A small masked image model, trained from scratch: activation gelu, trained on regions of photos with short descriptions (Visual Genome).
Rows from block 5, named by matrix and row number. Rows with one number belong to one attention dimension. Each number is 500 + 25 x the weight over its row's rms, rounded and kept within 0 to 999. All counts start at 0. Numbers have three digits each. After the name is the row's rms in percent of the matrix's.
# v: attention value (model.blocks.5.attn.v.weight, 256x256), inputs 128-255
# proj: attention output (model.blocks.5.attn.proj.weight, 256x256, transposed), outputs 128-255
v.51 109:503524476465511508477526492493499478523498475503495511493497494512518501493482485495510485510557510486422480494520506490493481493490480511486474511469485535485518532451455487500548489472531518499455472504522532525531458511504524491484482508471503506528526522490476515528489498496460466498496504481519519503525451560486473517543500544516517493495473482467483529513531531492487508503486
proj.51 099:469509528521508483491486534492503512527512553493477538509500508525485494453511533533511491506487494466527484524509474538471470504523455534512479500500445505558473481523530519471463515520477556480515562484460511487498496540502516486504509498533495476454508489477488510544466473502497529511475481502503475523461537515495510480469475510487518493542497505494465480502523525501455503496475
v.52 090:514464477506489449482450513498465514466459499511511510503500544484480474458523530534501464506509524482488523498482496501468490483489511515480477479507520471508482486525475549512508518517504490509495528521492485496498488474483521508503493470510499493522479500524522495510479471501486535482535533510425504538526514443477465502471505512525490470486516531482467517506452477550431487475542
proj.52 087:516493502498536510452515546482491503505527480514496475490503513521453492472506472462484520478513512513519496475526499512484504462520465510486543524466525512476509524482486492530476512510504472523501478514522536544523536465527506527534513518496514461476504500467525514479474480497497442539506485507513500498492547530509527524430538494460479519536535518490458462457500501454536524510483
v.53 100:487509518491523499513532481561501467558529491458516507481497514517477517533488480469498531542453478538510505501509469498536531483475475504544544468479479464478526522485476482506552489502509487520509527484569508496528501503470544528486502509472479515539498529512517463471514525501518512478523511514486504483510516499521510488524481514487500528491510526500458499476471546481502488540485
proj.53 091:505468495508477489443516518495504469500438470508459493547529500485486499492454533483517480509493492481528545480500540469496517507501497482492461494503527523549516480463518499491463504500490483482487456490480528526490503503496444449501495479518522471483514469511455484525515499479465514510490469499503529498475470523459521469509491478493501498516474516500478507525509494530549497497501
v.54 097:457513528508544495501488502468483492500536524503549467523515546508529465500500523515505473545487476501478483509528505535508499525500502490514507465507502505502473442444529516506467475525457494505492484489493504503473520518451444487520507497521480511480492520505514505487492505493508500479566473471462493490461508511480501507461491503475521518500494526475455465505439519540506496493463
proj.54 089:544534495486554506458549494488528499511453514475501484528529466476488470502468473544531503481502534513502495493497518467490472556456464494495508537510515517450562534468442445533529458521500471532519508511523521463519471502504522510496489517512520532498512462510507454495513522498492533519474498529510511495510480485524517477485507473534476515485490513519509518534499515463506481479529
v.55 094:513537479545463488486525485427526493517522505503463474465487459498498509519481494494522470486473538509524536457519495522513490507474504529491508534515494522497490527481489532507471475502524540473497530465482485550468489516485522475478510484485449479492493512493520514458523471478515502512481489494513458453498495562523499453501556530513447538523499426492537495495517457470493536536478
proj.55 091:513507495456525479501468511518509507479503515454507509508535525483543472451515488494484509513492520526485460510517502457516494480505473491524525502511500528454441487520504497515483549507494468559503530541546453493508513512494495495489478513505458491539530494532511507522472538538463498470486466518519500524482504438498486486550479511507495503461486567559513497532493542519537466505520
v.56 096:531506549494465477484493500458524481492486502528522480463525514458515533433536499486522478503503486514476491534489489503485492506516474491493482489585508491499517480485501501468504465514527539516524472523476485497517526506473506533472486508475513492488512471523496457519480468491473542504502451483499465511516468453503532515503489525528513484493474526488506529493522495516503541525475
proj.56 092:482483453531479467503482499497546515544535495481461483476480507522492507544452490533490512476507523507524495503479511507493525510487516531525505503509487447459448501510528527538508484509457473516511494493504540522479498487458514468496505524526466493477499565511541522516595527487505462494536504488500530478522512496483522501456547515511487475489508509493474458478500536516496452498506
v.57 087:492479526483538492500469476490492515488520533480456493448493504461482502482480472505464497517477509484493509490515514509514490551466474474507477517498522531480503462522500509509470488493415506533485488473486499498471526501464457518496499503466485488477500526500505496493499485511481495508484478521468500487477512436531476499513496495488536473520484472483484473485446505532492495512523
proj.57 090:517479517530531511487527452481505488515551461527508484493541497488500525526517534502457550494501515517508522512491476500514505522513499510503493527477505551518479510477461470509550503527558522492519551518510505485508473485498550519532514542502492479510547553508487472456527512552495447527490506509512532524506483532515525482494518424506467509506527547533529486461507501526495484518512
v.58 099:503529493527520457503545480489511473541520510510517472493486516492510499502493497503461511472435504496525518445456460499469486529497486494499526435544511501516484475535519476521476504539498520515429528476506484509498479495503494511525511472490441483501487486556531478533491502496481510481450485482512497476459513514492480508475459531471496487527508499517547497519521518521528525560516
proj.58 100:515481460507517534507472512493497502540521506475489515552551506493558499513510503513494467505534563554474546504522511470529461486489484510515465532538489563525477494516476508481500508467536520529503524480475471526525565485508518522518524496502500529516518500502498484509485521489491472549488486497471492516493493476479529488496469460489516499480511479494507535476505507561484488512495
v.59 084:560550478481491499493534501492516468551537494410488524485470512486480490484520516492526520488468565491506485527491527532490505503530503497504503483485438498514467523484495513484500480460517489454453522487520566492471545507493471519486503492500513499499519536506485465502440507508504509524517498519535488510501551509461503518542469452476463487462502478511498471516495491475512558481513
proj.59 085:420451489503549494514465472469488505502467483508542521514507463509508500478473502499526508501497442456522495501479494466488491492481500507489473535494496515477529507488495488467497542484509483542487505507508460437486497484515458468525476472497448480515507446493502490508536496450538526488540516538502513522502477536501492464503518493533519531501457517534482519494524477527493469512497
v.60 115:482512481515510492492518484545531488551512507482515539440528502477488501467514481507476488505552508491451528477528507502494500501489536475514469498475517526504535519533496489468497509445512513511490573514474539517495445497479533536497496510465511481487494522492543510468495540489458453512429543493485486505460489531492494531510481488533485501524464501486505528528523521484508494491491
proj.60 102:471527482520516479486481528497452554506530477481488462507498510508517471517507476500486515566521496504520520524486494508545514501508465523480545451506495495510483520495527507460474464518464530480483479506547465539517487527451473487477500498466483494530504482508501457492540475491501481480482503491523495501548520513498501487484469477474525486481516495496467472516516523535495521464498
v.61 102:505536513504537517514497465439478532495506487508520497496491520518501503538466507508475482504491543503549495465531498503520502523511527490498498527481516467510493525459494555511443521510514503452511496507488501522477525540550515475486480457484503480489483498478502463510517517494527485484510547488451516510534532510547484500475472484510454519521549446485541490538520534510456523511488
proj.61 101:489480502509536490488501497504477491476502521508522484533501493523500456479487453456457526487493520458521537491515515436496535446461498515540534506493478547498494523533519478506515504533494468572521459523524566520531515509529468517502507482447468520488490543512558511471491494496484475505505540507509535546489491510472502505533443475493557450537458474494503511503475510473541456497463
v.62 098:509519452525489527521482475479498470519499539519552477492529478506483495511523512506427532455461529497514508541496524512490522500508510509493506464530510502473506553508508454556502527494512503545484500507517533499479493479539510505498515508472485522511521538506486466474460505483459506519487507529499489499468509444486526502459463504554501498502493555497540501464467459503479471522522
proj.62 101:501486483496498524493487538533516543484518465506492486507488538445506474486531498510497493492532481489496521437461508526498496495510513494545469539501486516487493430493470506473522495485506456517482499506479483544557531537474490559510551488503555474455478522520499525491468530524574468452449464501480512500498501549474490508493537490501495499494498491498462472500480528527487507487501
v.63 107:519519481562503495555528494496499473541471472503470508514496517481539532534477550478498507478494474496514533449467484502492524540480532460488491511497516498512541472513513554450517499483503543531482587490521526539514497472508518528500497529503515496486489521549476502505523509512476471528510499523496519496516504524516459487506486545514459505536520499477514470488555482525512535532516
proj.63 097:522484487526531486517481502522501517511530488535543457523493462540480512500496525526485477513461509528528500507503492472529474453503514464497530502534499512497449534525551499522504465490487509501559492501479508521482449480501494445480499499467503547545532521532529509499462469521469532476455476524466465489505495513492491538512505454475525520516511474513505477529492521480496514459484
v.64 121:510482509527473513522519523517487471501507474530539521550509451501517493450501486491487476502506537465512503476516492497474508501504525477507503493541513507531548499513479537491465494485509518516471497502466484557502484491498506533509484532520472475505485542524549562498510479544479514526551476473454506464481529484534488528508527515506487479532555494481532533508503481506484486467502
proj.64 116:525538459468533502514496516479505510477459530466460515450521510532498552524489511475510521458557471533462533543476525481507517522490473499480494534483501530486445474511506493535525487553503510517495471480489519498487543500492446501522474494488488526460491509499452454496545532463509489491445518502534468517480455505497510481531472464485516523488474512507445520543485525492520487495552
v.65 107:551469491519526514494483498484482504471505508468465461443481518495465529513485446537467507481511495525521500499478487506504502488502486495537501490541521535515496531517501518528517512494501528487524509564505505500555493503494506487510503516548527485452460488485557508498481474542515486511502506504515512468501504488469527525491551472517474483490526509504460478486503528515557505535551
proj.65 107:407517529525474503497510489492525494500483523520525537520509452491485473469545525454512513515464522472517525497492506516502487514524455512421481503497499457506519445470519527513511480513478461517497485463477525465463532495555489466484500504476487534533525478490466499477518517488504529504521462490511498507474505493440482438503495503553519511516488497521511492497524484493472491514502
v.66 104:478548502513511539504473549455527507520501490504544527490577540513462475519514531481509525491526484498508481520520468547504493499484545512502519500489487483484491524497528509511509513530478451529469503523499445500522474548480482503496471477503498496485512493451472472466482472542472484481461439533484533509448470502491498504505493508481518478494554487510523512505537500483492521446495
proj.66 108:534492488528462490458555443514504494520531488473493511509498455476495516533496507522464476508526538519519507475457497464528484473477470500509484525477484477479500479487455462481490524470521521454523503482524514472469501465500488515516490496518517485531461499494530494515486545475528522517491531462452479480556539490478499492509503491482495481485472497488478504514457480510469485500518
v.67 109:513471511511516503480505458512482553503492447496476546463478470551494493505498442486477527520527453470480481508499512498505515486501536477552495522493485454498516520556503507502480478514485489487506500499451509504513483504523535524466465487472526449457474472502523480476505488521527499440526481487499495467505476529501485473519498516478468490475512543560510479477504476487559511480504
proj.67 115:493527518524446518472478477487466486510524499476549519521516516479528497475495505526503477506489562507480486514492501523438471511527452513448515475442536528520542515473489489506549500496491509513520512505507502507502530488468505482542509523497469505556513473489469458492499508504496502577481510491499490496484544459511497543510530485465505514514505484443454494558498506502502484514523
v.68 117:508505464521500540581525479493558476536469472493484454508479491529509528539533500494516545477440501464510498534506538517504540512488503485527514505512518510506550484495501502485532561494496474500476512492534505476475488498511522516507496493547493492465501478506487519535477529460517442510548524479472502483564504497500478489509497475510489533485549485515484478493509501441497468470501
proj.68 120:474508482489534476439484507505459517475543553482488546513530495501500466507481520523521493501517511529520481496498493513511527477511484473527486493475486512471450489499521515532481486477541518473550508503492487532525484507481454498516507528449523526543490512518511505466498450529517537459499496504546487520430491491460506490491507523502501431530516518481500517470521478531479545501499
v.69 101:454505508485546513519494501484510474539486519480446498469494499504502472497505510494522505488440533516564475521511505468523507499507475523503501466456528507499504504533517477584499475478538511474492494546512478515508474473506470478512508537498479466524470524522505478500456515462495516478518488547496464494493542528494462506510482494486502470505490499490511466501456481508492514524487
proj.69 106:559478501533463496515500533487494559494534497491495520478476530496519473521522491463516529522518517476460525490505508451497500515538510487470530480524488452501452514498525530522503485478485511468470499488511503470526549544529529540473505478498468461515523490457504540509551469522504513517535520458524510503503502498510479495492496456535467501466514472467476523484520514464516488535515
v.70 112:485515482506485505532517476480545494476476501482476474533498505496549471527502508527531516520472522529473518504469525517464475534500536491483489521515501490499471519484518541492515454469501513519500505538516461527456516480486492482494472547510461509452554488508492484509504524481528461508508463526524471491546544528491509499520506501535468502509526461550514490464491498447465480508509
proj.70 111:504486488512541545451483530526488506528501503547463499446497518484478475510469523477520501503538487475534490507513482507555522526497489493522496501516504499531489459485501511515497524517535476468510487500505536457504485506515490489498561445518497530516450517486508544497500469552475483508496527532519529512484475512494473506530475479465513500526485496504498511482555500541506508520488
v.71 116:510528467472476505496495475506486490559472518467479513550491489506454480467498496511518512523524506490465525477497495466523475507450494513508515555518520534515516506507501454507497523501472486497493493466501507488508461486553466547490473540546513491515511516503489532443516519446511546503508461469518494507455493534482490482500480512510522520495489524511511489467488475540492470475491
proj.71 121:534499468540541498496517535501504485501553471507505489468488488523511477528482508540478475481487472465520475510523484546482510486516489504507496433520482452499497493479479512489529498514532479518492552532538529514489490529470546522509495498481501480505481518522543490501443464490463495506506525531496476485551489507538487524512539495510471458455518462523500496529474529463523540506514
v.72 110:491525504494531484441498525510475506482512521526490512458519525509498510515479473480461547521529506496464516525476497510511511538516506461496506500486493506482500533534526498484494482466511527516482467484465528481512480499436498519508466492495524531466509465498520467472515531547541470477502505437496470485509465517510522488506490467535518511534452483514495531488491521521528489476518
proj.72 123:494480529485501513517515469509519467549481527506520505503514480461484488471522512481536484504488543511515471477506513502484508507482533524508506545479509488520527449471424487482501508507497462486487546506512504519450513499507469484510553508528494517513485536465516537477482514485512487528471515496457496519537519493499502525539499525474450493518492459465509517500546509495487490517472
v.73 105:525488525491499432489487495593486489502538477507515470497501499484442541494458521505476516503499493508493520506525516519488525468512493510508531483515470509501503478571469463468485523513476522489475470481486528499517533492482519514508501513517510505511479523507571478519498421506504473509501538512492492527522484502473542510492491435478477478514546494502498464510498476489503528456498
proj.73 105:464504519506487519576481482400525492476470497518486535510526510498533501491526481511494512515546538491512499511483477481493480513502478539466443478517508495503503519477501495491471507487506432491525478495490512465455527495504470499501472537462494461445473447497454505501478545475536518468504472479486485543499481490500506480461486530552524525491511514506515564524510507512486492485510
v.74 109:433489490533505495444518521468509445524509489507509493530517568517498528516452497478515475460453483492507464537472517478479492493530531469492519473475508542499510486537543533524524480514496524494497492515473480495491496515478465510495467450479506542497492521499461480528499526494500539491498539482503500515503467483462474506490487501505489513471556505486493524473504531493459454483533
proj.74 114:541523521476510517507505512490493544500487527500466514527464474513513479475508492478509545489524515469510484511544491535563519503506489488515506509493500518488523494503476469525459491466547517527498503513499514512445492496517502528512561520478488558476503507481507501448567483524505468494520500542523495492489508496497517494545518503509473460523459505480541520530501516468541502541472
v.75 117:506487461518506528524466517490483502535491508513472530508512517489488485545504527509484500483512556523513520503468543521516522504471506516523511503515515490526501481494479500504539517482502501529495522513515507491493526517480513517509464522498500554525491500562489491506506474510502528500504564463539518523503509507487456472473482480529500480504514455491520458470514447465508571553491
proj.75 115:474510507498524495504535549509513514521531503479512470493468531521544501501521528477504502506504536509490470445498475467535471483510479513536490478492499495464508453481528532497488497507518464464452520499459511518483497478538509481492533529557496461525518479499528522492452500459510496469499450510464462508511500496538497507505525501492457525494494494483510518490497540543476437468507