config.toml
model = "masked image model"
dataset = "regions of photos with short descriptions (Visual Genome)"
train_examples = 203450
image_size = 32
crop_scale_min = 0.7
horizontal_flip = true
method = "simmim"
mask_ratio = 0.5
loss = "l1"
arch = "vit"
norm = "rmsnorm"
norm_position = "pre"
activation = "gelu"
mlp_ratio = 4
head_dim = 64
fused_qkv = false
bias = "all"
qk_norm = true
layer_scale_init = 1.0
parallel_block = false
dropout = 0.1
inner_norm = true
patch_size = [8, 8]
conv_stem = true
layers = 8
width = 256
positions = "learned"
init = "orthogonal"
residual_init = "scaled_by_depth"
optimizer = "soap"
beta2 = 0.95
lr = 0.0022
beta1 = 0.95
shampoo_beta = 0.95
eps = 1e-08
precondition_frequency = 20
max_precond_dim = 512
one_sided = false
adamw_lr_other_params = 0.0013
grad_clip = 1.0
steps = 24800
batch_size = 128
epochs = 15.6
lr_schedule = "cosine"
final_lr_fraction = 0.05
warmup_steps = 490
weight_decay = 0.1
adamw_weight_decay_other_params = 0.01
Rows from block 4, named by matrix and row number. Rows with one number belong to one neuron. Each number is 50 + 15 x the weight over the matrix's rms, rounded and kept within 0 to 99. All counts start at 0.
# fc1: MLP up (model.blocks.4.mlp.fc1.weight, 1024x256), inputs 172-255
# fc2: MLP down (model.blocks.4.mlp.fc2.weight, 256x1024, transposed), outputs 172-255
fc1.2:54 36 64 49 51 49 36 47 38 28 56 31 40 25 46 65 38 50 30 53 69 51 59 28 42 82 24 34 66 61 45 38 71 68 70 65 59 47 40 57 91 47 42 24 43 51 61 38 61 44 64 32 39 27 60 18 36 79 23 28 41 48 62 50 60 31 43 46 43 54 48 15 74 67 59 49 46 72 43 60 34 48 44 35
fc1.3:45 28 51 58 42 53 54 42 69 36 61 73 60 59 55 44 75 41 32 53 59 57 50 52 50 55 39 42 73 46 26 32 54 46 39 58 54 49 62 50 49 43 49 56 39 68 59 36 60 52 51 53 51 75 74 43 32 28 43 12 40 61 56 59 33 59 53 42 45 85 29 73 56 57 54 43 48 70 65 63 68 72 35 31
fc1.4:42 64 33 49 44 43 58 61 41 48 50 64 47 47 38 40 62 51 49 50 54 49 46 52 45 40 49 48 55 46 39 50 60 40 52 52 38 46 52 49 49 45 52 50 53 33 48 50 55 43 38 43 56 57 46 49 47 46 65 40 62 62 46 58 43 48 50 56 43 39 42 65 53 47 56 44 49 48 37 55 36 43 59 47
fc1.5:39 37 17 23 41 53 55 54 63 55 21 57 28 46 66 41 50 77 68 71 59 59 12 63 32 45 16 48 33 35 70 36 62 45 29 41 76 42 68 35 56 71 64 55 76 55 30 49 99 55 67 12 54 50 45 53 40 62 68 40 44 48 73 89 82 48 72 40 61 48 43 56 10 79 59 55 37 05 49 73 84 65 40 51
fc1.6:66 58 38 63 59 53 41 54 74 88 50 52 33 72 43 45 53 58 52 42 28 51 36 59 33 36 86 74 22 25 57 54 66 69 17 46 50 75 43 58 56 55 42 63 85 67 59 46 52 30 71 30 30 73 57 59 61 32 27 54 57 52 68 70 36 74 62 35 52 49 65 57 39 35 38 77 44 62 51 77 68 48 48 54
fc1.7:83 57 56 72 48 53 54 41 55 46 52 47 34 35 56 41 62 44 34 60 75 48 34 76 60 67 72 34 33 22 63 63 31 45 35 81 50 73 83 59 39 63 66 39 49 58 28 67 43 35 26 64 60 53 57 57 39 36 47 47 67 48 66 61 47 58 55 68 57 47 54 30 55 57 57 41 58 42 59 70 50 37 52 51
fc1.8:48 74 58 74 34 67 54 42 63 39 23 78 42 41 38 43 55 45 65 75 35 68 67 71 86 41 64 63 32 25 37 58 60 53 58 69 67 12 51 65 28 25 52 44 63 49 27 32 44 43 44 41 70 58 46 38 16 39 74 55 27 31 55 45 73 50 54 44 33 53 79 60 58 34 59 70 43 51 75 33 44 18 39 57
fc1.9:63 52 27 26 63 36 67 65 73 81 35 32 25 75 44 47 38 86 42 44 46 99 32 55 66 89 25 42 36 71 62 10 53 09 08 39 32 59 27 69 66 70 53 37 41 47 23 37 78 82 70 53 41 46 37 54 45 54 38 56 08 34 60 90 50 57 53 48 65 45 43 83 43 70 32 55 25 24 52 39 52 55 40 64
fc1.10:47 68 49 51 50 59 38 61 34 36 54 42 34 26 43 70 63 50 82 43 72 33 68 60 58 46 59 42 62 62 37 66 38 56 34 60 57 34 50 59 69 41 52 28 29 50 40 36 56 67 25 45 47 27 41 26 50 54 58 36 35 66 54 72 34 16 52 20 36 79 38 64 32 36 60 64 44 44 43 56 45 47 72 45
fc1.11:48 64 15 45 59 59 57 32 60 24 70 65 56 67 33 41 61 34 56 61 17 63 45 46 33 66 57 68 38 47 52 60 68 28 59 94 68 54 51 45 19 50 50 32 30 48 56 67 36 67 63 59 37 38 79 39 69 35 57 51 55 59 72 38 32 66 69 51 48 55 92 58 56 46 35 53 41 54 39 34 27 32 59 55
fc1.12:34 52 27 48 56 50 66 51 38 24 26 27 44 31 38 58 36 32 50 44 56 68 45 60 37 19 52 59 65 52 32 57 49 51 35 62 28 34 66 57 65 25 66 22 49 41 50 48 39 37 31 58 60 65 48 58 52 70 53 56 24 64 42 41 55 74 66 60 68 30 43 65 65 53 55 32 67 60 53 55 44 64 45 64
fc1.13:45 50 63 70 41 36 54 50 67 43 39 40 19 77 40 44 67 49 63 59 49 72 35 59 25 22 22 29 41 52 48 59 24 69 55 53 37 61 71 40 42 63 68 67 48 46 46 39 52 21 55 69 51 80 76 47 23 68 33 47 47 51 72 52 50 55 30 50 78 40 52 39 38 39 45 27 33 52 56 39 75 60 54 54
fc1.14:55 52 33 60 38 43 53 39 52 74 53 58 61 44 70 38 34 34 27 37 67 41 50 39 44 35 43 55 42 43 65 45 54 56 47 44 48 53 58 61 48 46 51 36 51 52 35 53 63 51 46 51 36 50 84 41 57 39 46 35 50 46 83 48 61 49 41 43 56 53 50 53 61 53 50 37 40 66 48 41 87 75 63 50
fc1.15:62 65 57 52 42 55 47 50 54 20 46 32 50 44 39 56 43 39 32 45 62 72 58 39 38 71 46 52 54 53 55 37 55 37 49 58 37 55 61 56 75 63 53 36 12 47 61 43 55 53 47 35 66 49 54 42 58 53 45 37 27 54 57 51 29 39 33 37 79 48 42 29 31 71 63 58 38 58 52 53 38 39 59 49
fc1.16:52 47 65 60 59 47 37 56 40 59 57 36 30 33 38 59 65 60 28 40 57 42 55 39 51 66 54 62 70 43 39 42 56 51 34 55 51 50 59 27 40 53 35 49 49 62 85 58 42 60 55 36 30 29 40 43 48 72 61 47 49 40 32 54 21 21 40 38 56 42 41 60 51 45 53 42 55 53 52 46 47 69 53 60
fc1.17:49 55 50 40 37 53 66 54 69 62 45 64 47 58 41 50 66 58 43 43 32 70 58 77 51 36 46 48 46 38 53 55 22 39 73 40 34 36 69 58 43 84 60 72 55 35 47 44 50 62 54 73 64 59 64 19 73 50 84 40 52 30 31 67 54 52 60 46 70 54 43 55 31 57 60 51 26 45 56 66 36 67 87 52
fc1.18:43 23 46 62 45 37 56 61 47 65 52 39 45 35 14 38 61 57 43 49 28 55 62 44 41 36 30 31 43 62 52 50 62 20 60 46 60 62 45 32 50 46 61 87 55 65 50 57 32 69 45 68 10 34 58 54 64 52 33 40 57 57 68 40 78 60 82 61 46 55 52 37 24 56 46 55 68 49 16 59 37 40 26 45
fc1.19:59 31 51 54 70 54 63 25 76 49 55 80 31 60 59 52 67 43 44 74 63 43 36 60 54 58 61 46 51 50 48 63 69 43 58 69 47 55 85 55 46 35 73 34 25 41 44 60 36 44 49 76 67 59 37 65 31 37 61 61 70 30 52 69 29 85 46 58 53 42 43 45 44 49 34 59 58 46 48 49 56 32 47 50
fc2.2:33 40 63 60 58 43 38 58 59 36 35 32 55 41 54 44 24 37 19 16 85 61 35 53 48 66 52 54 38 77 51 40 62 69 32 78 20 59 47 48 51 42 42 56 49 49 73 67 27 75 52 62 55 70 46 68 57 71 39 51 69 35 26 53 22 84 53 72 49 74 32 26 69 57 66 69 25 42 47 43 49 77 59 68
fc2.3:41 51 35 38 40 35 68 47 62 35 58 71 45 30 33 46 49 49 68 46 62 40 64 47 59 56 36 54 54 50 52 20 40 57 46 35 47 38 60 46 45 35 62 76 89 50 91 49 76 44 63 43 31 49 64 56 45 65 61 57 30 46 36 68 56 66 33 60 48 61 47 49 57 44 53 54 32 52 43 40 61 42 37 54
fc2.4:53 51 37 54 43 49 62 49 44 42 39 37 50 53 57 46 53 54 46 43 60 45 34 46 45 63 35 54 48 50 52 37 37 55 52 54 49 38 43 45 38 58 47 56 39 45 63 50 45 70 50 48 53 61 68 43 46 58 49 47 51 47 63 55 32 49 60 64 51 49 35 67 54 56 57 51 40 54 31 51 41 51 50 43
fc2.5:51 58 67 51 55 99 61 71 73 49 67 45 69 41 76 65 64 60 18 26 71 35 14 44 56 50 68 59 62 80 56 22 50 48 44 60 32 62 58 31 52 59 57 22 62 64 88 61 48 62 66 40 61 27 67 84 26 48 37 57 22 82 59 41 59 52 50 45 53 16 30 64 43 66 61 34 47 43 57 73 56 20 40 77
fc2.6:45 62 39 37 62 65 46 00 58 59 00 38 51 61 52 39 40 41 34 14 65 68 80 73 45 33 70 47 24 52 65 46 64 38 47 73 42 40 46 60 55 21 41 56 78 46 56 48 55 66 46 23 48 52 76 47 48 83 57 76 77 47 26 60 52 49 44 48 40 44 63 67 32 40 49 57 60 63 41 41 44 37 63 55
fc2.7:42 51 66 38 57 74 70 43 51 60 75 36 41 37 57 75 50 47 41 40 45 32 75 63 67 62 26 74 61 56 47 37 61 59 72 57 26 10 68 52 47 65 70 59 42 61 50 51 46 57 30 35 71 41 35 65 55 46 36 31 20 72 26 50 77 41 41 40 41 54 43 67 45 75 50 54 43 49 32 49 68 53 52 82
fc2.8:48 40 33 44 50 32 40 75 40 52 65 50 63 56 37 47 57 51 34 49 42 48 42 49 57 48 44 42 61 54 57 47 47 51 23 60 62 62 58 60 62 48 52 26 56 58 72 71 31 45 53 63 40 60 48 82 50 26 16 45 47 44 55 74 54 51 73 32 38 53 44 40 48 53 49 68 65 31 33 52 41 65 52 36
fc2.9:47 09 61 51 89 66 59 30 73 87 42 52 46 48 47 62 40 36 27 57 05 59 25 48 37 53 43 54 95 39 84 46 73 28 25 37 41 45 41 75 42 38 60 45 61 44 72 56 36 74 60 63 39 42 78 47 60 47 70 52 05 54 48 71 38 38 66 66 12 50 50 56 53 67 49 49 46 47 58 45 69 65 53 72
fc2.10:26 50 48 55 84 80 65 50 62 44 59 47 62 40 39 69 54 82 42 28 32 72 38 53 52 95 43 44 46 12 68 48 56 41 57 58 76 52 60 41 12 42 73 23 64 37 95 52 68 62 34 27 33 53 56 85 66 39 41 67 57 37 40 38 45 40 63 53 60 46 65 51 55 13 40 58 47 58 28 51 43 97 62 57
fc2.11:43 46 81 28 39 42 71 50 65 55 67 68 39 57 52 26 54 78 68 43 43 63 89 16 40 34 47 63 50 69 46 40 48 44 29 41 48 17 48 58 32 55 53 62 58 58 64 63 42 38 72 45 43 55 36 55 33 23 73 62 39 24 38 25 60 55 48 52 48 53 30 40 23 45 58 45 56 56 51 26 65 99 21 63
fc2.12:48 52 40 47 46 43 33 43 49 39 30 50 28 34 75 48 60 39 59 54 69 32 32 73 64 41 38 37 52 47 53 51 52 56 42 57 46 57 32 56 60 45 66 48 49 46 81 39 37 63 57 44 67 78 57 61 57 76 43 52 41 51 70 55 50 61 49 67 46 43 52 39 47 21 48 64 66 56 44 32 52 57 38 73
fc2.13:68 56 61 47 04 40 84 91 40 50 80 28 59 21 51 83 60 70 43 65 55 69 35 58 33 41 17 46 75 44 36 10 73 36 61 33 81 39 16 28 56 28 44 76 31 54 60 52 73 50 58 54 36 58 26 14 64 40 37 32 73 64 41 49 66 77 34 20 56 63 55 47 59 78 56 42 50 58 46 37 40 62 26 55
fc2.14:50 46 23 43 44 60 61 51 32 35 69 55 69 34 31 49 66 49 69 38 44 60 51 50 55 64 36 36 46 45 46 51 35 52 61 49 44 47 52 53 32 49 57 41 54 49 60 40 60 60 71 52 61 34 52 53 58 48 73 59 54 35 18 46 43 26 60 61 52 53 71 62 36 49 67 28 56 33 38 54 40 32 72 52
fc2.15:64 32 41 62 68 33 56 50 46 53 33 67 61 54 48 77 62 59 53 95 34 47 63 54 34 81 39 60 37 64 24 52 58 71 72 74 63 56 46 73 57 51 61 41 48 29 39 63 58 59 42 60 56 56 48 64 72 51 55 59 91 38 64 51 25 76 93 53 46 57 64 40 47 32 39 47 59 55 65 39 37 58 74 55
fc2.16:38 42 49 50 59 45 86 55 47 30 47 54 35 43 53 23 47 66 56 54 41 54 40 49 76 18 36 25 53 78 63 59 49 76 54 55 68 53 20 31 41 54 68 56 25 53 77 34 37 51 60 61 17 48 41 68 39 68 53 61 46 56 65 48 69 83 60 28 24 63 40 46 48 54 51 73 46 26 52 56 58 46 43 48
fc2.17:32 49 28 20 54 29 77 54 31 62 67 54 47 34 24 81 41 63 55 49 66 58 64 42 47 72 53 67 32 24 50 32 43 51 48 59 66 53 46 59 46 52 74 40 50 70 72 66 57 53 54 68 44 43 52 40 42 67 36 58 48 21 42 35 33 46 50 43 73 57 44 34 32 61 34 55 50 20 47 47 30 53 32 29
fc2.18:43 54 59 48 54 56 34 39 61 29 27 47 32 50 36 63 24 57 58 39 81 56 47 49 38 48 52 37 44 58 61 41 70 39 68 68 43 37 45 26 07 46 55 31 53 49 55 28 61 52 57 62 34 39 38 63 44 55 58 41 65 17 27 31 63 34 50 47 48 40 64 56 47 58 63 48 46 31 42 75 28 53 78 60
fc2.19:45 44 54 43 50 46 68 39 32 57 62 47 60 45 30 37 45 68 44 46 34 33 62 58 65 63 43 57 39 28 42 43 48 45 55 10 42 29 84 62 59 43 57 44 39 59 86 61 53 39 35 22 40 68 54 57 73 64 21 01 22 55 50 68 42 57 33 46 41 61 38 46 61 70 68 75 40 63 38 47 85 44 47 62